config = dict(
    encoder_arch='coatnet',
    model='image captioner',
    dataset='photos with spoken descriptions (Open Images, Localized Narratives)',
    train_examples=203450,
    image_size=64,
    crop_scale_min=1,
    horizontal_flip=False,
    translate=0.06,
    tokenizer='word',
    vocab_size=4585,
    encoder_norm='layernorm',
    encoder_norm_position='res_post',
    encoder_activation='geglu',
    encoder_mlp_ratio=2.67,
    encoder_head_dim=48,
    encoder_fused_qkv=True,
    encoder_qk_norm=False,
    encoder_parallel_block=False,
    encoder_dropout=0.1,
    encoder_inner_norm=False,
    encoder_patch_size=[4, 4],
    encoder_conv_stem=False,
    encoder_depths=[4, 4, 4],
    encoder_widths=[48, 96, 192],
    fusion='prefix',
    decoder_width=128,
    decoder_layers=12,
    decoder_norm='layernorm',
    decoder_norm_position='pre',
    decoder_activation='silu',
    decoder_mlp_ratio=6,
    decoder_head_dim=32,
    decoder_fused_qkv=True,
    decoder_bias='qkv',
    decoder_qk_norm=False,
    decoder_parallel_block=False,
    decoder_inner_norm=False,
    decoder_positions='learned',
    decoder_prefix_bidirectional=False,
    decoder_connector='mlp',
    decoder_tie_embeddings=False,
    init='kaiming_normal',
    residual_init='none',
    optimizer='nadamw',
    lr=0.0012,
    beta1=0.9,
    beta2=0.99,
    eps=1e-10,
    grad_clip=3.0,
    steps=10100,
    batch_size=128,
    epochs=6.4,
    lr_schedule='cosine',
    final_lr_fraction=0,
    warmup_steps=300,
    weight_decay=0.5,
)
Rows from block 5 of the image encoder, named by matrix and row number. Each number is 200 + 40 x the weight over its row's rms, rounded and kept within 0 to 999. All counts start at 0. After the name is the row's rms in percent of the matrix's.
# fc1: squeeze-excite reduce (encoder.blocks.5.se.fc1.weight, 24x384), inputs 0-127
fc1.0,132,268,184,148,245,182,268,132,212,266,274,190,280,262,217,216,222,218,252,199,280,158,221,76,210,161,57,175,254,226,202,192,192,213,200,111,213,248,180,131,184,178,212,233,199,190,263,213,200,242,194,207,268,154,257,203,228,216,236,167,276,213,173,184,196,200,202,207,198,214,174,285,229,221,149,247,220,210,172,196,191,215,208,157,226,175,238,260,212,183,169,220,177,182,224,255,226,256,172,157,124,235,178,218,241,237,269,212,277,206,69,228,176,225,204,206,238,191,156,232,234,202,224,230,228,235,135,215,207
fc1.1,151,182,236,190,171,134,180,180,230,193,227,164,147,189,184,217,134,264,248,205,245,196,237,214,216,181,275,210,224,212,211,170,199,145,139,202,229,247,264,225,214,183,190,197,179,296,182,274,195,187,214,188,214,251,156,219,209,214,206,112,220,240,269,259,244,210,147,182,210,168,226,222,224,197,288,216,212,191,248,183,208,214,220,202,235,220,267,232,114,167,272,161,243,185,221,227,238,181,147,207,258,198,134,210,252,250,119,200,173,171,225,186,222,198,204,238,221,183,238,212,214,224,214,167,206,179,298,235,188
fc1.2,012,189,190,177,171,174,179,103,205,199,224,231,153,148,184,206,202,224,163,156,200,149,254,226,161,196,210,160,181,227,187,184,137,199,224,167,247,137,170,116,152,124,189,216,215,109,173,261,227,189,229,127,256,149,210,160,154,192,195,169,196,191,110,164,210,181,181,245,202,208,194,235,147,108,262,200,184,139,197,216,174,200,200,137,172,212,225,168,197,252,160,166,120,213,161,233,243,138,141,255,205,281,158,172,172,156,181,248,176,136,224,197,213,201,130,189,180,170,166,198,144,166,101,164,171,152,162,199,292
fc1.3,017,186,177,197,205,190,186,206,181,211,226,135,105,161,165,223,168,152,136,175,180,218,160,203,155,155,107,166,103,183,170,195,243,185,191,183,164,131,185,171,225,123,106,146,193,128,188,113,164,196,208,203,231,163,228,212,230,152,169,206,158,171,212,155,147,160,146,192,164,137,168,150,169,179,162,170,161,179,118,184,198,215,208,174,136,182,160,237,188,160,194,135,146,223,207,207,149,181,182,170,224,129,201,209,157,210,231,163,176,150,197,216,152,188,216,134,222,207,155,239,164,215,190,186,166,164,178,250,195
fc1.4,151,182,184,215,241,259,192,216,227,223,257,206,204,231,221,157,278,193,185,232,169,210,251,155,237,246,179,258,170,232,232,262,230,266,235,176,192,220,167,230,233,183,242,239,242,199,228,134,233,237,221,265,158,192,184,246,222,231,231,292,174,264,194,192,178,229,287,236,169,200,252,169,245,246,185,166,212,183,190,181,265,205,246,213,120,229,180,225,269,184,161,207,204,257,230,231,241,292,203,244,221,208,275,181,191,266,191,281,216,228,230,258,252,250,188,177,195,218,228,286,221,262,239,228,167,221,199,219,190
fc1.5,169,218,205,213,228,255,231,224,188,223,244,239,234,226,230,191,275,190,174,218,186,226,173,199,224,269,171,258,227,213,222,237,235,273,237,215,177,178,159,187,228,203,235,244,232,158,265,136,228,241,229,263,187,166,250,192,190,197,258,276,202,206,155,174,172,199,236,243,221,271,191,168,194,224,168,205,199,218,200,228,230,232,207,214,150,214,170,224,312,234,162,269,181,249,203,216,196,295,258,233,157,214,281,239,174,191,305,230,261,235,210,266,206,220,208,195,214,224,198,208,224,218,222,248,207,256,163,188,209
fc1.6,014,241,195,169,261,219,133,204,220,191,180,171,183,183,143,187,133,168,235,217,164,161,168,174,217,122,176,170,125,198,159,140,147,194,197,220,163,151,179,128,246,217,194,204,185,185,159,199,242,243,168,230,182,249,180,186,134,146,135,151,217,205,184,243,102,134,162,176,178,151,135,137,235,180,215,171,140,209,172,203,248,168,191,176,184,120,193,112,231,261,231,192,237,154,145,200,187,190,148,199,288,254,134,170,166,119,165,205,126,163,132,215,147,224,181,213,149,169,215,176,194,199,234,172,239,215,222,205,231
fc1.7,012,258,201,158,135,238,154,215,103,162,216,181,213,233,216,187,224,142,142,125,134,205,253,212,167,212,191,205,167,148,278,205,147,123,173,213,222,222,195,152,207,97,112,216,185,159,148,244,161,177,259,231,221,171,210,203,204,103,214,228,210,162,227,147,261,164,140,91,169,172,191,210,172,206,216,177,199,244,168,194,179,160,160,155,183,204,176,272,199,95,165,161,197,168,109,226,211,168,161,227,200,226,167,197,204,186,173,228,177,173,220,225,157,167,169,263,288,228,237,277,228,249,143,161,136,165,151,194,168
fc1.8,012,189,192,217,242,158,206,185,174,145,176,222,204,139,178,146,179,158,194,132,241,119,166,221,111,170,177,178,189,175,206,223,179,206,222,169,210,126,243,190,170,191,132,180,181,211,137,182,108,121,212,218,259,254,222,153,172,191,233,223,145,170,235,167,222,162,144,186,252,200,159,148,178,215,228,175,111,143,193,181,156,215,205,110,256,83,177,166,184,207,204,218,208,123,227,205,175,181,145,200,171,136,229,168,193,157,250,151,243,237,157,146,193,165,211,197,178,201,239,148,191,147,261,198,176,226,151,105,274
fc1.9,017,176,211,214,140,193,165,207,186,197,225,167,119,180,242,164,162,144,132,201,137,184,179,227,146,128,201,160,161,165,173,186,161,112,116,188,213,201,144,181,144,179,178,158,194,281,199,182,219,228,165,167,192,212,162,131,177,149,183,156,236,173,227,175,239,134,140,228,179,180,197,127,127,240,150,206,190,260,165,263,184,166,163,170,189,211,138,239,246,138,193,145,166,126,145,201,154,204,166,128,149,190,130,214,196,159,200,127,188,224,195,206,191,187,173,202,212,175,167,206,190,219,236,206,156,252,141,184,244
fc1.10,135,201,258,213,180,141,195,186,231,179,219,165,151,170,193,229,134,268,242,190,256,213,229,241,211,200,277,203,242,193,197,181,191,143,140,221,244,239,276,211,223,174,185,209,185,298,195,272,196,185,218,195,213,268,188,194,210,204,231,107,197,208,264,266,242,212,148,203,234,201,215,233,218,201,279,240,204,218,243,232,204,231,206,201,243,217,273,227,151,189,297,168,252,169,201,225,245,197,161,201,263,179,127,229,262,232,181,176,220,177,227,193,213,179,226,237,212,190,247,182,226,215,220,200,238,169,290,224,187
fc1.11,017,144,212,223,236,218,178,177,132,158,289,172,224,182,210,178,194,203,169,197,202,244,151,199,194,152,220,194,145,161,182,158,143,220,145,151,138,122,193,215,116,144,168,165,220,234,193,150,225,218,153,216,181,183,164,204,215,128,190,169,176,164,235,188,223,141,130,150,139,175,168,155,150,173,182,171,184,163,221,208,201,167,196,182,237,170,188,181,212,144,197,148,207,154,151,189,157,268,176,155,180,166,185,169,134,174,204,124,235,185,271,203,136,177,200,177,197,200,244,189,163,227,175,246,230,204,170,206,212
fc1.12,012,163,193,186,153,152,174,202,180,167,160,205,168,150,196,163,212,179,206,187,172,211,114,190,188,208,208,160,187,196,191,163,256,120,185,191,236,132,221,167,193,155,205,179,137,226,242,147,163,146,154,238,224,193,156,137,172,174,183,219,182,245,209,208,168,212,185,200,179,192,166,227,152,220,204,173,156,173,221,201,202,213,182,164,200,117,187,230,166,197,161,193,244,163,184,223,175,145,97,205,155,248,203,185,171,221,208,196,172,135,227,184,138,171,119,119,195,190,102,236,219,256,212,183,146,134,119,177,142
fc1.13,013,111,215,207,220,223,148,261,210,131,201,181,215,212,174,201,183,178,208,246,198,150,141,152,176,193,179,125,217,174,211,208,172,213,187,199,164,179,181,143,134,258,182,137,164,149,156,161,185,211,180,144,140,249,199,190,194,293,176,217,198,181,238,180,210,183,151,185,232,249,184,251,169,119,188,127,144,126,119,145,138,181,222,217,200,138,163,201,247,167,205,249,192,187,235,169,184,202,136,196,184,245,151,158,206,208,193,200,197,246,200,214,167,221,157,251,247,200,108,173,224,165,205,133,160,144,147,203,211
fc1.14,171,188,169,199,237,280,200,190,223,226,248,224,225,253,219,184,260,233,199,217,183,214,241,136,267,200,174,254,192,229,238,269,241,276,250,159,165,232,176,221,230,198,227,221,233,204,234,157,256,251,202,247,166,150,194,226,206,233,202,267,203,270,208,171,172,248,275,237,200,201,203,186,235,183,204,204,240,152,236,138,251,230,249,213,146,231,206,251,252,170,164,203,187,232,242,218,228,279,184,220,220,200,258,218,192,244,201,271,212,235,203,217,246,257,196,183,219,261,185,284,212,275,216,190,153,232,217,231,208
fc1.15,014,138,196,208,182,181,180,209,223,156,155,125,117,184,208,226,178,148,201,148,148,182,157,205,194,211,199,170,176,173,94,199,172,135,127,206,136,174,185,145,195,161,135,187,224,218,202,253,206,139,147,220,206,196,119,202,168,183,179,110,185,188,225,179,190,187,220,150,175,232,175,130,195,188,182,198,188,193,168,241,192,247,130,137,237,135,192,154,199,135,195,181,162,191,161,153,210,142,203,217,163,178,129,162,193,183,208,124,219,165,248,157,168,189,156,168,185,144,171,172,176,150,187,165,139,199,196,178,172
fc1.16,012,220,106,196,196,193,186,167,91,210,121,252,203,132,161,193,200,223,250,267,192,186,224,248,250,181,205,156,221,219,186,184,210,173,207,148,217,208,179,238,118,222,151,217,156,202,181,188,145,108,155,195,234,172,220,213,177,206,214,254,257,184,220,221,211,180,193,176,114,139,171,193,153,193,187,202,210,139,231,137,182,168,139,156,106,205,171,188,239,247,230,205,207,178,256,183,129,174,216,153,168,123,202,156,215,154,185,230,156,206,183,158,216,205,106,151,160,226,186,238,188,174,182,170,294,211,163,192,234
fc1.17,116,274,189,168,213,170,252,231,212,215,130,164,250,238,195,272,187,222,251,196,243,185,184,152,180,192,207,127,243,210,187,149,196,179,179,216,126,222,244,173,189,254,228,234,168,207,212,267,209,195,209,116,288,97,213,202,229,213,220,123,268,201,219,192,241,188,169,185,208,245,201,272,216,113,173,261,222,173,159,177,175,152,224,190,283,154,250,175,136,237,156,202,196,181,220,195,206,135,199,142,187,234,196,196,214,204,195,201,209,202,152,150,184,208,207,241,195,205,165,144,227,155,175,150,232,193,176,214,265
fc1.18,178,225,222,208,226,241,246,217,195,234,257,238,245,215,237,181,286,174,175,207,187,206,194,207,212,267,173,239,230,221,205,225,228,263,251,215,199,183,169,169,216,179,228,238,230,159,283,149,216,263,233,262,195,191,256,197,206,200,278,253,207,213,173,185,174,194,238,240,204,280,185,194,192,241,161,204,199,229,184,250,216,232,202,195,159,219,180,230,324,230,177,270,194,241,196,221,198,301,254,232,159,216,256,224,181,175,322,225,281,227,207,268,202,221,204,194,218,207,199,206,235,207,233,262,225,256,155,197,214
fc1.19,143,236,70,138,223,183,246,163,206,205,167,143,249,253,169,265,220,196,208,196,222,192,193,121,196,183,163,177,229,214,207,153,196,171,221,158,138,136,196,182,181,222,214,190,130,218,206,258,197,202,195,114,265,104,186,175,216,212,190,163,240,209,214,146,233,204,196,183,192,214,113,202,206,133,114,242,236,143,191,135,179,185,213,187,282,193,219,210,140,186,152,214,135,203,202,126,217,143,193,128,165,208,195,188,183,188,174,181,208,221,102,156,196,218,206,257,186,213,147,188,198,191,168,114,210,225,173,213,209
fc1.20,014,126,239,206,213,194,172,217,175,245,202,237,157,170,204,180,176,254,186,228,194,223,172,215,172,186,211,219,207,144,140,216,159,178,178,231,234,224,159,261,178,144,189,199,200,172,236,95,195,211,168,182,220,251,221,215,208,186,176,176,163,144,159,166,200,152,156,241,192,152,228,207,151,274,117,185,208,219,159,209,179,217,221,205,215,149,148,182,259,133,220,120,114,128,201,211,162,238,181,184,272,107,209,145,206,148,258,216,172,181,243,259,194,163,247,203,198,170,224,227,199,149,196,196,143,83,260,153,168
fc1.21,012,163,194,197,257,194,200,190,247,155,192,188,204,188,128,166,207,100,135,202,254,220,200,133,180,193,176,212,224,220,181,134,152,167,189,242,211,136,221,215,213,177,234,150,192,159,270,212,202,246,168,156,149,183,258,192,277,163,262,200,188,276,130,190,197,187,249,151,160,260,151,203,274,164,185,206,227,127,161,234,196,172,172,223,224,188,204,154,136,145,151,175,163,121,202,195,192,231,168,231,142,247,162,183,164,189,147,209,192,138,190,195,114,149,148,216,173,204,232,203,253,225,228,90,235,276,188,159,202
fc1.22,123,209,239,181,173,111,195,228,217,275,219,183,206,188,157,223,164,212,270,239,272,218,219,256,281,134,233,214,219,181,229,141,195,167,128,290,211,306,228,220,188,203,184,160,174,182,210,268,161,183,173,167,269,238,248,181,226,173,171,167,243,179,208,251,178,233,174,201,219,123,268,242,178,184,267,211,219,277,298,252,183,218,203,193,247,195,266,218,132,167,310,197,251,200,203,265,211,193,172,171,162,186,126,233,280,182,174,177,246,140,217,208,199,182,220,211,280,154,204,218,233,277,243,203,259,224,233,202,247
fc1.23,133,205,231,222,217,176,217,179,249,201,251,166,191,195,195,176,148,260,246,193,257,191,291,230,182,197,241,173,203,214,200,218,174,127,192,200,264,234,270,211,214,132,201,254,195,288,204,232,195,206,245,226,206,285,159,219,210,233,239,126,192,218,237,267,210,200,201,179,161,172,227,201,245,265,262,189,182,201,169,220,216,186,189,207,196,222,237,222,166,177,247,171,243,190,218,224,281,237,157,194,261,183,149,173,242,306,168,197,202,186,214,247,209,207,237,205,191,177,252,215,247,195,232,223,210,179,268,234,161