config.yaml
encoder_arch: "coatnet"
model: "image captioner"
dataset: "photos with spoken descriptions (Open Images, Localized Narratives)"
train_examples: 203450
image_size: 64
crop_scale_min: 1
horizontal_flip: false
translate: 0.06
tokenizer: "word"
vocab_size: 4585
encoder_norm: "layernorm"
encoder_norm_position: "res_post"
encoder_activation: "geglu"
encoder_mlp_ratio: 2.67
encoder_head_dim: 48
encoder_fused_qkv: true
encoder_qk_norm: false
encoder_parallel_block: false
encoder_dropout: 0.1
encoder_inner_norm: false
encoder_patch_size: [4, 4]
encoder_conv_stem: false
encoder_depths: [4, 4, 4]
encoder_widths: [48, 96, 192]
fusion: "prefix"
decoder_width: 128
decoder_layers: 12
decoder_norm: "layernorm"
decoder_norm_position: "pre"
decoder_activation: "silu"
decoder_mlp_ratio: 6
decoder_head_dim: 32
decoder_fused_qkv: true
decoder_bias: "qkv"
decoder_qk_norm: false
decoder_parallel_block: false
decoder_inner_norm: false
decoder_positions: "learned"
decoder_prefix_bidirectional: false
decoder_connector: "mlp"
decoder_tie_embeddings: false
init: "kaiming_normal"
residual_init: "none"
optimizer: "nadamw"
lr: 0.0012
beta1: 0.9
beta2: 0.99
eps: 1e-10
grad_clip: 3.0
steps: 10100
batch_size: 128
epochs: 6.4
lr_schedule: "cosine"
final_lr_fraction: 0
warmup_steps: 300
weight_decay: 0.5
Rows from block 4 of the image encoder of a small image captioner, named by matrix and row number. Rows with one number belong to one channel. Each number is 128 + 24 x the weight over its row's rms, rounded and kept within 0 to 255. All counts start at 0. Numbers have three digits each. After the name is the row's rms in percent of the matrix's.
After each channel's rows are labels from the 100 images, of 14976, where the channel reaches its highest value: "patch colour" is the nearest of a few named colours to the mean colour under the peak. Only what is clearly more common there than usual is listed. The data: photos with spoken descriptions (Open Images, Localized Narratives). In brackets: how many of the 100.
# convs0: expand pointwise conv (encoder.blocks.4.convs.0.weight, 384x96x1x1), inputs 48-95
# convs2: project pointwise conv (encoder.blocks.4.convs.2.weight, 96x384x1x1, transposed), outputs 48-95

convs0.40 098:159134119143134086108114156118117139123134168118141099102127089093116129129111128142129127129151101086132182116144127161115112129174122112131130
convs2.40 085:154149150153129125135104178119163198093165162104125114109108091077131102148141094132130143136102115118107161106114149145107103120157150135136118
patch colour: brown (77)

convs0.39 100:073119147110139183135111141143138175114109093114089141161141146172142105108153102115151114157108157128124104160139163151076147120125117155145094
convs2.39 097:094134160090139172116090133105140164128120115095098156118143136133128137122111113096153078157149083107128117141144168145117106134165109167131100
patch colour: black (96)

convs0.119 103:110147153133125171129144155150167163126111099133124138132135174139150178130122175126121120135139086112130095144139170133112184157127123179116077
convs2.119 144:119109144144122142125135186082121146133129121168119112124094176146139164126123153163090137147134157117100120131151136101097161114113144128108127
patch colour: red (32)

convs0.175 103:118107122145165100120170119108142108093132127125133140191095118123126117149134114148128125036101135124136127166114088101133120123106120119158141
convs2.175 089:094112140131144134125138118102068107147124117130140138155089132155118154147114139140131179123081145167092123125107056082138107129124115120127164
patch colour: white (80)

convs0.167 098:121091114160145137107138096141151125115128124127109118141057109141112124163111114093138156100098146119097159155128126150078140078170097149119141
convs2.167 092:127129141113163161105093138137120137134106145105154155150124117140099119100107148128148105108144104131122108146103109133111118146134097169152160
patch colour: black (47)

convs0.232 096:118187152128119141128146148121130163137131149112110114088111087047142116125108108105100116163103126109138130109135172160145153122152140132097098
convs2.232 107:109168163151174170147144151096120158142095082131138099122093123088174120159095121131144138138070121125097113107107123125131087123177154101087125
patch colour: black (38)

convs0.351 104:147099099198135094116115108146160090125106132144147135128121127148131120136130121147131194108153125149116130118127099123119154139122100097163169
convs2.351 096:141102108203140165154145135120139135140161127116151111147152133134177147139161119101137163110107157153126151129073107108149119138105080097160153
patch colour: grey (69)

convs0.118 100:129141134118103126124127138094116119122164134129140114095155130136120108124154122098109130150155126107117161077160126128150152113133147094101111
convs2.118 098:109158123138115150125165139133129121109122151142122099108159108142128158164126120089111148109096117119114126135104124126158125091083129111100105
patch colour: brown (73)

convs0.156 100:159111150152141129113105114152150095119089130162127084122136143157138140142171099051176125138122135108107127127146136183108121117115138131115095
convs2.156 118:132120142137148166117090099141140092153160121100099179120163140129117140132166126055115160156132125133106102096151158136138164132103108114134127
patch colour: brown (70)

convs0.56 105:038149144055120133163122129146117146125118069109111143143134129114120107116115123140114026122114119106160110142149126118111118136134167158123115
convs2.56 095:090123106111126129109117126105114128097135109151095119121111129171100159151113131125159110095166137104142129161164113143139100093107140137088141
patch colour: black (84)

convs0.373 097:051143146107129162163111139139126138140122074124060171173144136134128088107144107121122109141096144121127116127150166114097134115142166156156108
convs2.373 071:058136150094111182132106132109135148119126123107090122136145150159146133126116117112156124143143128115141162154146152136105117133147117128119097
patch colour: black (71)

convs0.6 100:132081082143128119106095054128154072104148131126146127117154108141112122131104100116125141111142141145119100119156105122143109113122113095133144
convs2.6 076:120118142158095129133150120177167146106088161133144100138139083109136090131138130132100119130125154113153163116058136130071125085109113154131149
patch colour: grey (63)

convs0.27 105:138135081128127144126107128130103131101188139145097197137170119133045158118126160165096141131133122140126123122144116113147129100123120160121149
convs2.27 097:133149125153182102122144147076106119130120128168134162150127158136115184110119163143131117128123120131120095152166095090171149098129121143129111
patch colour: grey (65)

convs0.325 098:112127142136106108144139127089156145133111104127124058060103127106155134134099116134125126153113124157092147134121177135099135113166134100139142
convs2.325 095:141159135133103099145153120123138126182102067145095105119135136103141134104089133136138109129117120092083156118145157129110128124172166147167120
patch colour: white (45)

convs0.238 096:115159105094087145111074125147093121173134154111100124094170096115091117105091115135135093114145125113120120099170161110125123130141152158111136
convs2.238 119:101104125147172101142171149116146098102137103124103108153108119123141120156106149143100145103121128095113165126140095088103125163126150097135138
patch colour: black (40)

convs0.305 099:164158119168127151118134138117143165155121131115114103104100142121144141112117168109143150146107112109037156140116162144089163104182133124114105
convs2.305 087:136108112141125175111067130132130155113130171080116115130139081150125135130137128097113137116143135112125130111120158146078155144130076156142157
patch colour: brown (61)

convs0.275 097:094147101098092135138079107131090118148159122105059163130151103123085124113092125111111113141143147122132111113201159126104113097146161172129161
convs2.275 103:148166167113123161119096126139155146152114103103100165117132124112149109114102094073150110119123111167121126118138190113104117118184160158109111
patch colour: black (100)

convs0.258 099:121125086141129103134130110143116120087162152154133157156120099123082109123123109184104155127104113135130111103132080118142111111102152136120179
convs2.258 090:156145176107138112144163140085123119147133152181156174143125123104096132099128110161104141131117120129157090128147100109183127131117146127128158
patch colour: grey (65)

convs0.229 100:131143120136083187127082140149123111157132132155081136083147155153120138094119138096125144150133124112097118104156182123116164113142147147115101
convs2.229 080:159126134123182148115083146096132105125112141129111134115124139138105137106110164157119137159150111135119119107147135178134157140127153141102140
patch colour: black (66)

convs0.241 103:135123059145105110129121087132123093137130159109134124106161114109115181137081142131105121136148138149140097109147133125147101136128138131131157
convs2.241 088:112149136123119090113169155138129151089096171115134128141115075130128096174130127132111127102103102081148152143085137106096140107108092131108118
patch colour: grey (62)

convs0.243 096:087123095080103109134115104100079138169154131124106136126131107102088110097105125142085105103110153138138140111166125077123094121134131128166164
convs2.243 070:144126112183108170118109104104178153115143113114119098115136145155129183149150129108133119171155125121115116107163149171115148125129111143082109
patch colour: black (53)

convs0.183 098:114130112108119094125121097109124117121148143090110111095127111106106098132094090108096124107142158130135131095147113097124099126175136100155155
convs2.183 104:098138167153144188140124108159144154125114115111127110159099105109172092158120114098145127132056134171110102120096136146102103093162132140112115
patch colour: black (47)

convs0.83 103:141156142123076094138103140165114126167108145141132101115140127132129091117119094117126140158126117125139137095127146129126123161128169112096126
convs2.83 098:192125098157121119110107130103141131147097141137139123093152128102132145095101134158117113124133140141103123108115116144173109116143096155149139
patch colour: pink (28)

convs0.109 102:120123146106159102129200135117135140103124116090148126156096137097147108130117129129134114084116134155156151155071097114138100161137108103157145
convs2.109 136:095131112127154130121153129092095129141123136102132134142117133141139170145114176109093158099098142155089133131097093086151132143136096115143124
patch colour: white (58); cyan (36)

convs0.227 102:135142157109097171164118126113116120152120139153128113121144168142156122122173102080155131176125147123114117113127182139129147133110125107113094
convs2.227 117:115120122139169119116109153089133134090182111083117135115127115130122178167093162127121128088158107092128138159147108104123121166136145129127143
patch colour: black (47)

convs0.211 097:151129109139095124142106112134153127134153134123146111072152129101143145129099130136118157147151122153115119066128150125132141118142133105125125
convs2.211 083:103099115137141136158102090164133090162090086123100114100099152146153112120130103110162104125148180145132109101119153135118096151130138132171151
patch colour: brown (60)

convs0.298 098:092149169092108118184124121134111147111114068155114127144106149114128106104150111130128110167109134132158139117118155113119120152110192142142132
convs2.298 095:145137079125119131150121115126157118157114109128113123140169144115145154121130120114097131154118146150122145095146142103173127105159114138126123
patch colour: pink (25)

convs0.366 103:144116135130128129118124139160144140150101125095122128140141128120119190114094167149127103110156101164121095141107129136115104165120139168135153
convs2.366 080:123111120147162092173152171115120116118154150142149151131152123100118129149146126155077148125116149097172163125107099113138167142119120124153149
patch colour: cyan (25)

convs0.237 100:129111124135162140116141142104152127096107138117121123161100159172143153128129127143147128093094125126094125213119116150113150088144102152136128
convs2.237 088:120106132123139148091110078120149129117089114112144138159084149177135161125127118124171129120146112140102063159139101131113094152111104145140136
patch colour: blue (26)

convs0.38 096:125171136128102128118123142112149173142110130073101110113124111074134106115089110120124125145103142160134137132113155164099110137208141129126150
convs2.38 099:119179127141132155147104172120126182147131129092135091089134103074143137153108131115136123149117116091116125088114148124123095147157164117079092
patch colour: brown (65)

convs0.201 094:126112095155093135131105110101150123131148114131117111062140148114116133135089133134115162144162137137087163081146158120102163106181121108150146
convs2.201 079:156138150136148109147138131098167102159116088135140114096115148116154136146126103098146131107145128120112164115119161113130106123141123121155150
patch colour: brown (61)

convs0.277 100:113155122125108141109125171094112162144142134128094114099139138114117160132077200148072120142158114066115149120139151109113151136149131149116129
convs2.277 088:157140154172102120131108149167156167111167107126107138155170141110124126113135132114128099134120115120128119142127150146111122106143157193139101
patch colour: red (41)

convs0.363 099:095097125103106150173071115144110120131141123126095136137144136155121077092155100102135126144152158102124123109197139110116154110105146132177100
convs2.363 101:133108153102151118109097158100106136096160114098111116104154137109124147111149125136158077140176086108141142147135102164153086168117151126144109
patch colour: black (71)

convs0.35 100:129142152115137127146152161046117118135155134167146123119116154116132150115133142117103134140132126105127134120140127104177138117129142102117114
convs2.35 096:161144145120162165129100157132150113125153162134141150103143136121095134135163123120117137166142093097130117112142138148158156127090125113101121
patch colour: brown (65)

convs0.218 097:133107143149114116208139130113127151138119102152153106126119173105147119142134129130123134147160121167103155111108130100127100157113146084163155
convs2.218 106:134167157125144167106127157112124150106159166109125148150123097128120143166103144127117138124097096110128095180127127130136157103124122151078100
patch colour: white (25)

convs0.323 099:154111138144116120129103107134158101135095119163122078097122141117132149145135118068134124144140123131096126127160147148125134101144156127117123
convs2.323 101:137110134183146161122089110092162090159129111128105129100150141146132181138110136110127143147149135133064093099159144138159131102121127139129122
patch colour: brown (70)

convs0.293 101:138119098149131106106119106098153124116126158099116101144103102111100145143115118113154161125112128130118163132144122176100113130153126104124166
convs2.293 081:148116178157149150150142162164160137124125146131150107129121098094163066156168074146154129118096136128156136127073147141091106099110150152148137
patch colour: brown (65)

convs0.66 093:114135108135116097128106121119120134157138168080102107082129095079129118125080113149114116117132130133135156110142130123111086136164134128147178
convs2.66 072:137193169118128129147138176129107194134146131104134121096141110051133109123107146121126118134093109112118147089126158133108111143199160153114110
patch colour: brown (77)

convs0.48 099:109128126123158119145128154094122152123150105116104141149100120118101114150105162152121129109112133091107167134164116098109159113153105138169123
convs2.48 092:138106140136155128127090131115166127104125157114123144136155118126091104136146125154135098110146109105151135154110110145155132119147107187176165
patch colour: black (72)

convs0.65 096:106179140099106121131130130105103149191120127109105111117112130091122109099076101151098111140119148143146125125134155107105105146164173134145147
convs2.65 087:072142130125119117143122138104139170102121091108095112112080108114125134167095143155101140120105130094106138104159119105087109124178160135105127
patch colour: black (35)

convs0.111 101:082117135112094147126103120165115155140119102111035115116136121146106104122121110111165088132108153118121136131146174135064152095169150169150120
convs2.111 110:123120126140126131137172144133147142106133122089128145166105113116153125145144091126120154109110113132134233114093103093119114146164134101148154
patch colour: black (59)

convs0.50 101:160098127158143146085122121187142099097110119148143144155133127177145161146159094111149164119131139151112078141103127147125147143085108116103109
convs2.50 115:104143146122100136121133148177148169103096159094118112122138101123127111157142153114128117140129098086135148141077123141082127115124095140128138
patch colour: grey (63)

convs0.19 105:120108129144154094101156124093141112107121120115149120118133132113128144141128157129119114117146112108151192130117101124146088144133112090168148
convs2.19 093:124140155137130172176119111127135138160109118157138102134112126117126083141109109125124148154102128133079114094127140116104104076159124102126135
patch colour: pink (37); white (27)

convs0.150 102:120116156120142132135150150121123144138139112096143129140148146106125141125141191146117086133167123118180140115120111115140101156131127124174122
convs2.150 111:127095108087128101130119143121132155096081143136138094133103122141124128131168113141154103119158123115152138154117104153143115150114101152150129
patch colour: pink (30); white (26)

convs0.246 099:113133157109122102105229153079133136127123126090152112130114122092161131126116127135124145097097126143155145140092097103170096151128127089137121
convs2.246 123:076112128113165122124168128111114106106135122101142140157106143131157131163134159111099145098101137137105121138107072086138119164115109090148118
patch colour: white (67)

convs0.315 096:088126149103144099123224140094136156104129113100128107138086125088154115130101146131107130083095131123152143154111107098127109147140116116160138
convs2.315 110:120123146120167168126130108117131109153140112111137159162112150141148126138119150091108155135103120164079095135124126108130136127153089140173133
patch colour: white (43); cyan (30)

convs0.157 101:134117118137120096134129178131104187151130153136119113116103107093103118113117137184132129139122130104133179109122138126098114130168121149151165
convs2.157 086:149137121168125129123077170141142182103161151110128138128122082098110109137156100148127152115101110128131164109119129153114113131153140163117138
patch colour: brown (63)

convs0.25 101:112119139135154124125135123133134130074106110120125157218105127135121133133142127153098119106111126101148144183140114153099108111124110150142135
convs2.25 101:121103138128139108157181120147166116116117107150107093178143129110156110140095106173126090080137140138139128167120118137090112126125180117147131
patch colour: blue (38)

convs0.269 099:115151155123124190123111163146159154127130105104086129105126158142141123100101154125120128150135126103117112143146186145071199133177134154135094
convs2.269 121:101120109147111105103163163102077139098135159159103086140106114172112150172132152155067179127106150124115136136127091073135117120106129104086146
patch colour: black (37)

convs0.312 100:118139113121173131099172134115137143102111136116126140182099110125130151139124121146123113050103114138144106184104091138118107116134125153140122
convs2.312 094:085109129120152135112141102126104103112134112103131152183117116146136155149127145137119159076111125171136122169097045102169121151123092127123166
patch colour: cyan (56); white (25)